config.toml
arch = "uvit"
cond_dim = 192
norm = "layernorm"
head_dim = 64
fused_qkv = false
layer_scale_init = 1.0
inner_norm = false
width = 128
residual_init = "none"
one_sided = false
adamw_lr_other_params = 0.00075
weight_decay = 0.4
Rows from block 7 of a small image diffusion model, named by matrix and row number. Rows with one number belong to one neuron. Each number is 50 + 10 x the weight over its row's rms, rounded and kept within 0 to 99. All counts start at 0.
After each neuron's rows are labels from the 100 images, of 14976 (inputs lightly noised), where the neuron reaches its highest value: "colour at peak" is the nearest of a few named colours to the mean colour under the peak. Only what is clearly more common there than usual is listed. The data: regions of photos with short descriptions (Visual Genome). In brackets: how many of the 100.
# fc1: MLP up (model.blocks.7.mlp.fc1.weight, 256x128), inputs 0-127
# fc2: MLP down (model.blocks.7.mlp.fc2.weight, 128x256, transposed), outputs 0-127

fc1.190:60 39 58 52 47 61 52 52 54 41 38 50 58 64 34 60 58 46 51 51 30 56 50 50 45 55 40 42 50 58 65 57 59 39 58 40 59 57 52 57 77 53 45 45 42 49 62 58 45 47 49 58 51 46 57 45 61 65 39 63 41 51 67 59 44 38 49 56 56 69 58 52 37 51 56 54 47 47 55 37 59 44 65 38 52 70 58 49 69 56 65 34 50 48 58 47 73 59 56 57 56 41 40 48 63 37 83 47 50 38 37 45 49 64 66 67 45 48 58 59 50 56 64 59 43 73 43 51
fc2.190:52 54 33 60 47 37 44 53 57 56 60 58 23 48 40 42 52 58 65 54 58 44 52 49 45 60 47 58 57 58 62 33 59 61 31 65 22 51 62 49 40 48 53 44 53 45 41 55 57 54 65 41 51 46 36 48 54 54 50 54 56 45 43 37 50 55 50 56 63 60 31 53 50 46 58 52 46 52 67 45 56 46 36 44 63 43 48 37 31 48 35 40 44 65 44 45 57 69 59 50 55 58 78 54 42 41 51 46 46 57 27 51 40 32 57 40 46 77 47 43 45 48 48 66 59 49 43 40
colour at peak: black (31)

fc1.132:44 48 63 41 55 50 51 47 47 58 36 23 64 33 52 33 34 47 59 45 42 57 39 43 42 38 55 53 54 57 29 47 56 56 50 43 58 49 62 46 53 84 56 63 50 53 56 25 46 40 39 63 53 39 39 40 22 37 65 51 62 42 55 53 63 50 51 52 49 65 60 58 42 35 48 37 46 48 34 65 50 44 32 62 52 34 55 50 58 49 58 62 46 45 50 44 40 41 52 58 43 58 39 42 49 54 36 49 47 41 48 48 41 45 44 64 37 52 57 47 47 50 43 51 63 68 43 39
fc2.132:48 49 57 37 45 60 49 34 48 45 36 46 80 53 50 37 51 61 52 57 39 34 46 64 50 45 56 62 47 58 53 65 64 58 49 44 35 44 42 56 38 73 60 53 48 50 56 30 61 40 37 54 64 44 41 40 50 57 56 58 60 47 48 76 49 57 56 49 44 63 56 52 40 49 37 47 42 49 30 57 55 71 40 68 60 32 52 57 40 71 60 45 55 55 51 44 31 33 46 45 43 57 48 46 47 54 43 46 45 70 42 58 44 55 51 44 36 51 57 48 53 51 38 66 48 68 63 46
colour at peak: white (60); pink (38)

fc1.214:32 45 32 52 41 44 43 50 56 61 51 59 40 52 67 69 42 40 41 42 58 45 58 58 49 31 53 63 60 53 44 51 41 49 50 45 62 63 40 41 23 45 40 45 42 48 45 35 56 56 61 37 55 62 55 51 53 51 59 65 44 40 35 70 52 44 44 44 66 52 38 57 60 64 55 55 63 58 36 54 52 57 45 54 49 41 40 45 57 42 53 37 40 60 38 57 51 43 49 33 44 49 64 42 57 25 24 50 52 59 41 52 60 53 49 33 52 44 37 39 61 36 50 26 49 46 59 59
fc2.214:28 53 53 39 52 47 56 46 55 55 55 31 48 48 54 45 33 56 53 66 53 54 57 49 52 59 45 51 47 38 55 54 53 42 63 55 47 54 55 56 45 43 65 63 71 51 42 36 48 56 45 47 50 49 46 42 44 27 53 37 40 43 54 42 63 47 28 42 41 28 57 64 56 43 50 53 56 33 63 48 36 61 47 52 55 51 46 65 39 31 42 51 49 55 47 53 37 53 28 51 62 28 48 53 59 78 55 59 59 30 66 42 64 50 48 43 43 58 39 77 48 43 47 56 61 47 57 58
colour at peak: grey (77)

fc1.244:51 63 42 28 46 51 30 40 51 54 56 42 64 60 40 53 47 35 41 47 41 47 52 34 52 42 59 37 67 42 54 58 49 36 51 48 54 32 47 44 50 48 37 48 46 60 47 48 38 43 45 60 44 61 43 37 49 49 56 43 48 41 51 46 62 63 65 37 43 55 43 57 55 39 54 51 50 39 36 58 54 54 58 49 37 51 53 65 26 63 39 45 44 39 43 32 23 56 43 30 52 45 49 33 31 51 23 61 40 58 52 66 49 56 36 62 47 61 48 56 52 45 49 41 53 45 60 29
fc2.244:42 52 56 69 49 35 50 44 43 40 56 45 61 54 67 52 37 76 52 48 53 56 53 60 44 44 55 43 33 58 49 46 38 53 39 55 59 55 56 53 51 66 35 50 57 47 58 34 67 60 51 74 51 46 60 56 28 52 47 57 52 64 39 57 49 35 78 59 47 52 51 56 64 61 47 55 57 52 44 40 50 52 33 62 48 30 50 55 74 49 61 67 48 60 56 56 62 41 51 66 51 52 46 55 52 47 33 60 71 54 53 55 54 39 43 41 57 28 41 57 35 40 46 40 51 58 58 54
colour at peak: white (55); cyan (35)

fc1.173:38 54 65 46 56 38 55 47 50 63 49 52 57 54 52 33 26 56 42 54 53 67 59 69 56 35 50 61 67 46 39 69 51 49 59 56 41 59 58 52 41 58 73 56 43 57 68 17 50 42 55 45 51 46 56 44 42 37 69 62 62 56 39 62 52 45 32 31 53 35 40 53 59 55 49 47 64 55 33 54 40 45 48 59 42 51 43 62 47 40 56 57 45 46 50 49 30 42 39 45 61 35 53 59 49 57 57 52 43 39 52 41 57 54 35 35 34 53 46 52 44 47 42 46 55 61 44 66
fc2.173:52 41 64 24 50 62 48 54 47 50 42 45 59 52 38 45 42 47 61 44 50 42 35 30 57 46 37 53 53 73 71 69 41 53 37 36 56 45 51 45 54 48 29 50 31 50 50 61 52 45 55 58 53 43 40 58 64 40 60 50 58 36 61 53 28 53 68 55 42 64 64 46 50 50 52 48 49 56 48 64 52 57 56 52 65 50 53 43 58 68 58 46 65 42 41 55 54 30 45 63 37 63 37 46 31 33 47 38 32 41 54 56 62 46 59 51 60 49 37 59 41 55 44 53 37 57 46 42
colour at peak: white (71)

fc1.243:60 58 62 39 59 56 46 51 46 68 40 64 32 32 35 35 47 76 55 67 72 54 54 62 50 32 43 52 60 65 52 63 62 59 45 49 51 59 53 50 48 55 60 66 48 42 58 49 40 58 48 51 56 55 48 48 56 41 67 54 73 52 27 52 49 59 27 42 37 58 56 58 49 59 53 57 47 37 49 59 28 63 46 44 49 53 49 60 50 45 39 66 56 38 46 46 51 38 49 52 51 48 60 57 34 39 82 51 41 49 50 51 53 52 47 47 47 58 48 45 63 56 46 54 58 64 61 51
fc2.243:49 33 53 51 42 49 70 59 53 46 45 51 59 60 42 49 41 35 62 48 45 65 50 28 49 64 56 41 58 55 47 47 45 49 51 64 48 29 67 51 67 52 40 41 40 59 52 49 44 45 61 58 52 40 57 60 44 46 49 48 46 48 61 37 32 58 51 45 63 56 49 53 41 37 44 35 54 52 63 50 61 37 47 44 56 60 50 19 67 55 56 34 58 42 47 60 67 75 50 36 52 67 51 41 46 46 49 50 55 49 34 36 29 50 54 61 60 65 30 45 31 50 46 49 47 50 32 51
colour at peak: brown (64)

fc1.129:51 50 51 51 40 36 54 57 40 48 47 60 35 57 37 45 58 48 56 52 39 51 52 39 55 38 57 50 64 53 42 57 46 52 56 38 61 67 52 53 65 27 58 42 36 45 43 43 46 52 58 42 44 55 50 38 64 47 58 51 58 55 47 64 43 56 23 47 34 62 37 43 51 48 53 49 66 37 67 47 25 50 57 41 46 52 44 56 48 38 52 40 47 48 39 32 55 54 48 50 61 33 45 62 14 52 75 39 41 40 38 51 42 47 47 29 41 35 51 61 43 57 54 51 65 58 48 48
fc2.129:39 38 53 27 48 54 65 45 44 62 62 60 47 45 50 36 42 60 64 56 62 55 55 53 49 58 33 58 66 66 60 45 44 41 32 52 38 55 67 56 43 43 54 41 44 50 64 72 40 40 56 69 46 62 41 50 50 48 30 44 52 48 42 39 48 48 65 49 51 61 38 39 48 54 50 49 50 55 40 43 60 49 42 49 47 62 51 66 61 59 60 54 65 45 43 71 46 53 39 53 53 59 58 47 52 37 54 72 63 53 37 46 36 72 60 58 48 65 28 47 64 49 35 57 37 50 53 62
colour at peak: red (58)

fc1.182:54 57 51 54 57 37 66 44 56 40 64 48 43 51 58 38 57 55 58 45 58 59 47 43 52 62 49 53 50 48 45 38 48 50 69 33 63 51 56 31 43 47 52 41 55 36 58 64 46 47 55 50 46 54 57 44 51 55 50 50 39 41 56 56 66 64 50 57 37 23 63 51 64 55 54 30 47 65 48 44 55 46 57 51 51 29 81 34 35 56 65 51 55 54 48 64 36 37 59 64 45 65 41 47 41 57 23 55 54 53 62 36 33 52 62 54 43 33 55 63 57 55 45 58 56 46 43 37
fc2.182:57 46 51 66 63 53 43 63 64 55 25 39 50 44 68 53 36 47 45 55 49 50 61 63 44 44 55 59 47 52 43 55 53 46 59 50 43 45 49 53 55 56 43 67 72 51 42 37 45 74 57 49 53 47 54 56 45 19 67 54 59 50 60 65 50 61 49 48 54 47 47 74 67 64 49 56 51 46 60 74 52 47 44 47 61 52 45 63 57 39 42 52 42 58 52 51 49 62 42 41 55 53 56 37 69 58 57 37 70 37 47 43 55 47 34 46 57 44 61 30 51 34 57 38 57 41 64 53
colour at peak: pink (47)

fc1.192:39 48 64 38 71 52 41 47 58 63 49 68 42 64 28 37 55 56 47 68 63 60 70 49 50 44 58 52 62 62 69 62 48 53 65 55 45 55 58 52 53 51 63 51 34 45 58 44 58 45 60 30 60 53 48 52 65 40 41 71 52 59 43 66 39 49 37 37 31 42 39 53 47 56 48 58 42 50 59 49 41 56 52 47 53 63 53 48 46 44 58 38 62 41 43 33 40 46 44 48 51 43 57 58 36 42 73 43 35 46 30 41 41 64 44 39 48 63 52 61 57 43 56 63 44 51 49 57
fc2.192:56 50 39 50 27 46 59 50 38 44 57 40 67 48 68 56 39 41 54 33 45 50 33 44 61 65 59 45 59 39 43 45 55 38 37 46 55 32 42 59 55 54 30 51 66 59 39 56 40 57 49 70 41 46 56 57 29 62 42 21 38 48 56 43 55 50 59 54 68 63 59 69 48 44 35 45 51 48 52 48 52 38 53 59 55 53 39 46 62 56 40 54 49 55 53 64 54 65 46 47 60 51 56 44 39 55 48 64 66 49 62 62 52 46 65 70 57 49 41 36 47 58 33 40 58 55 46 46
colour at peak: brown (83)

fc1.61:49 53 49 47 47 44 39 59 50 51 45 58 65 54 54 44 46 58 26 45 48 60 47 72 67 36 45 47 68 61 13 59 42 46 47 49 37 47 46 48 51 64 54 61 49 65 37 53 45 61 53 43 52 53 37 48 56 58 61 56 40 59 36 68 55 63 37 32 44 55 44 78 60 66 35 72 57 45 51 62 38 56 58 52 55 42 42 46 52 48 47 42 50 50 54 48 44 55 38 40 53 42 64 53 41 54 45 61 61 59 66 43 54 46 39 45 52 46 62 39 64 39 29 45 54 54 61 54
fc2.61:52 42 50 41 52 55 50 37 44 60 39 35 41 52 59 72 51 44 65 67 68 52 52 39 51 59 66 60 38 45 80 42 72 55 46 54 51 58 52 60 49 40 39 50 49 43 63 54 46 36 50 66 45 43 79 56 38 36 58 41 60 42 60 49 55 45 61 62 58 49 56 53 24 42 75 42 45 52 51 45 39 58 35 54 39 60 38 57 47 52 39 51 56 39 48 49 62 55 51 50 52 42 37 45 53 57 53 54 26 50 51 59 55 51 55 39 47 46 50 58 39 57 75 41 46 49 58 47
colour at peak: pink (59)

fc1.195:39 56 60 56 39 52 53 60 26 61 24 48 53 25 49 47 42 50 61 63 38 53 50 64 49 45 54 64 45 69 26 49 41 55 40 43 51 53 61 52 53 70 59 51 47 52 39 30 56 34 38 43 55 51 55 40 56 45 67 50 57 47 56 53 57 51 40 47 57 58 63 58 45 48 55 43 43 49 52 46 28 65 33 29 47 53 42 52 65 41 50 57 55 50 41 55 53 51 45 66 38 38 72 57 56 54 44 39 71 45 57 47 50 61 48 54 54 59 62 32 36 46 48 45 63 68 45 49
fc2.195:55 41 44 28 65 53 36 56 65 53 42 57 43 53 37 40 54 65 47 64 64 51 42 52 42 52 43 70 61 44 66 38 66 46 61 55 29 43 46 36 41 53 35 52 40 36 59 54 46 40 51 46 45 47 46 43 50 36 57 64 59 41 37 45 48 52 46 50 43 46 41 54 49 65 35 71 37 37 40 56 57 39 44 45 52 55 58 44 37 64 58 41 47 51 49 39 44 39 58 44 54 59 45 41 51 45 68 60 27 63 27 45 36 60 38 38 34 54 42 62 68 51 57 51 39 58 57 50
colour at peak: red (37)

fc1.197:57 24 54 36 49 58 49 63 55 54 43 36 41 45 36 71 55 43 50 50 55 31 54 44 59 55 48 59 42 56 58 45 42 69 33 58 54 46 66 42 58 58 52 54 44 50 51 68 63 49 60 66 46 39 53 67 40 33 47 53 52 60 57 62 32 52 46 59 52 65 59 42 35 54 61 51 46 59 54 61 41 71 53 50 55 51 50 43 38 45 49 42 58 37 53 47 58 55 48 57 48 54 41 55 48 42 56 45 75 55 31 38 36 57 66 62 73 66 67 43 43 38 58 38 52 59 59 44
fc2.197:42 51 43 55 56 63 51 68 48 58 53 67 28 47 30 39 62 49 49 52 45 64 48 60 61 48 39 46 56 31 44 48 60 46 63 52 45 55 40 65 50 43 58 54 60 37 46 47 44 51 38 41 54 57 53 33 69 64 60 47 49 40 49 43 54 62 35 38 48 42 40 58 55 55 26 49 48 49 51 47 44 47 61 40 42 58 52 50 53 29 43 62 35 43 49 39 51 50 60 47 63 41 52 47 43 53 89 40 37 40 44 58 35 44 42 44 48 59 36 53 52 61 49 73 50 42 36 63
colour at peak: black (94)

fc1.207:59 41 77 25 44 51 50 57 45 57 57 61 38 44 34 31 31 55 47 63 64 56 37 49 43 47 49 58 58 60 60 52 44 50 47 54 44 49 42 45 47 66 49 56 45 46 55 52 51 42 51 43 51 43 50 51 54 27 58 59 63 50 45 59 44 68 29 34 43 60 44 55 50 65 44 68 43 48 70 51 28 52 35 42 63 50 42 40 37 52 54 40 61 44 40 57 38 50 54 47 64 53 59 49 22 48 70 38 51 54 33 53 42 53 50 41 43 56 32 40 53 45 46 66 45 57 52 48
fc2.207:52 36 37 52 51 39 61 66 55 60 39 50 55 55 31 49 42 30 59 34 38 56 38 24 57 52 47 36 74 51 43 45 56 49 51 54 46 31 60 44 62 47 41 50 47 51 40 57 34 45 57 58 46 55 44 66 43 56 51 42 35 50 52 30 42 54 48 46 59 55 41 60 51 35 46 42 43 47 58 68 46 33 56 36 50 68 53 31 64 44 39 47 47 30 44 48 69 66 53 41 46 55 55 48 45 45 57 56 52 39 46 33 38 36 55 66 57 70 44 41 52 53 50 33 48 42 41 47
colour at peak: grey (70)

fc1.126:70 52 58 54 61 56 44 32 63 51 57 46 39 47 49 27 39 44 49 60 49 46 38 45 38 47 45 36 58 46 63 49 44 44 49 56 58 45 31 31 26 72 52 40 65 53 40 41 55 37 45 45 56 45 50 58 51 52 51 54 64 54 49 42 59 57 37 37 34 39 50 56 56 50 51 44 45 60 53 57 44 34 63 43 36 49 43 51 38 55 73 42 59 48 48 50 23 42 52 35 62 34 44 42 40 57 25 48 34 59 57 43 46 45 49 36 44 47 43 45 45 50 36 60 52 31 62 50
fc2.126:40 49 40 57 50 38 48 50 39 33 29 35 70 45 56 67 61 46 34 35 30 50 40 35 58 63 60 40 45 41 33 41 58 56 40 48 55 49 66 44 63 54 42 53 43 57 47 60 41 53 55 66 48 50 53 53 32 41 50 45 50 51 58 52 52 33 56 61 65 59 69 57 41 30 62 38 52 50 40 58 56 47 56 57 46 50 48 54 63 65 45 59 48 37 56 40 60 54 41 52 39 54 40 44 52 57 42 67 59 39 57 51 59 37 40 68 64 42 62 55 42 41 52 23 54 53 48 39
colour at peak: white (39)

fc1.24:55 44 63 48 40 54 57 54 57 64 34 35 27 43 37 55 49 46 59 49 54 44 49 44 59 40 32 60 31 53 51 42 38 49 36 57 49 56 56 31 47 43 70 49 61 50 54 61 46 53 49 66 54 42 37 59 48 49 45 59 58 37 54 56 34 53 44 67 68 54 47 54 33 54 59 38 48 56 55 58 53 60 49 44 65 47 58 52 55 39 43 40 56 41 53 49 62 40 53 50 40 41 43 58 44 42 71 24 69 26 42 43 38 41 55 54 70 54 55 43 50 46 55 48 69 42 35 71
fc2.24:38 35 39 44 42 47 50 53 43 62 49 59 44 61 22 54 56 55 36 61 41 63 44 53 57 55 54 68 61 55 58 49 58 40 55 46 38 40 48 53 41 53 60 55 37 44 56 48 54 36 58 47 39 52 52 38 61 36 48 56 57 59 46 54 47 48 38 42 34 64 42 53 58 43 43 50 55 50 44 48 42 44 55 46 52 61 42 57 36 60 48 45 41 35 49 47 27 55 50 39 80 40 55 55 61 51 77 73 22 53 37 47 48 60 50 44 42 57 36 56 60 45 47 73 34 61 52 42
colour at peak: brown (90)

fc1.70:44 49 61 53 47 51 49 54 50 48 43 34 54 54 60 55 45 51 50 50 49 52 52 44 40 53 55 66 45 58 48 44 57 59 38 62 51 54 51 28 60 71 65 55 36 62 56 42 51 50 39 69 33 49 45 55 37 42 81 54 57 47 47 55 69 50 42 48 39 46 68 44 47 35 52 39 41 43 31 54 49 52 39 51 45 42 54 61 54 44 58 61 46 39 48 63 49 50 55 56 44 62 54 33 71 43 40 47 64 30 36 28 41 52 47 58 42 60 47 48 38 57 72 27 49 71 57 59
fc2.70:52 27 57 42 60 44 51 51 50 57 27 37 58 43 44 45 32 40 62 50 44 47 46 58 72 38 47 65 55 75 43 65 68 47 52 52 29 45 41 52 40 64 57 66 40 51 49 38 49 44 44 55 65 27 52 54 47 34 69 50 41 28 44 54 38 61 61 58 51 42 49 75 40 57 47 58 47 43 53 65 42 53 35 45 68 66 50 45 47 49 33 41 44 47 49 36 48 46 48 38 46 44 53 50 36 44 53 36 47 42 60 54 50 52 39 58 49 61 47 52 53 47 50 64 49 44 54 35
colour at peak: black (51); pink (27)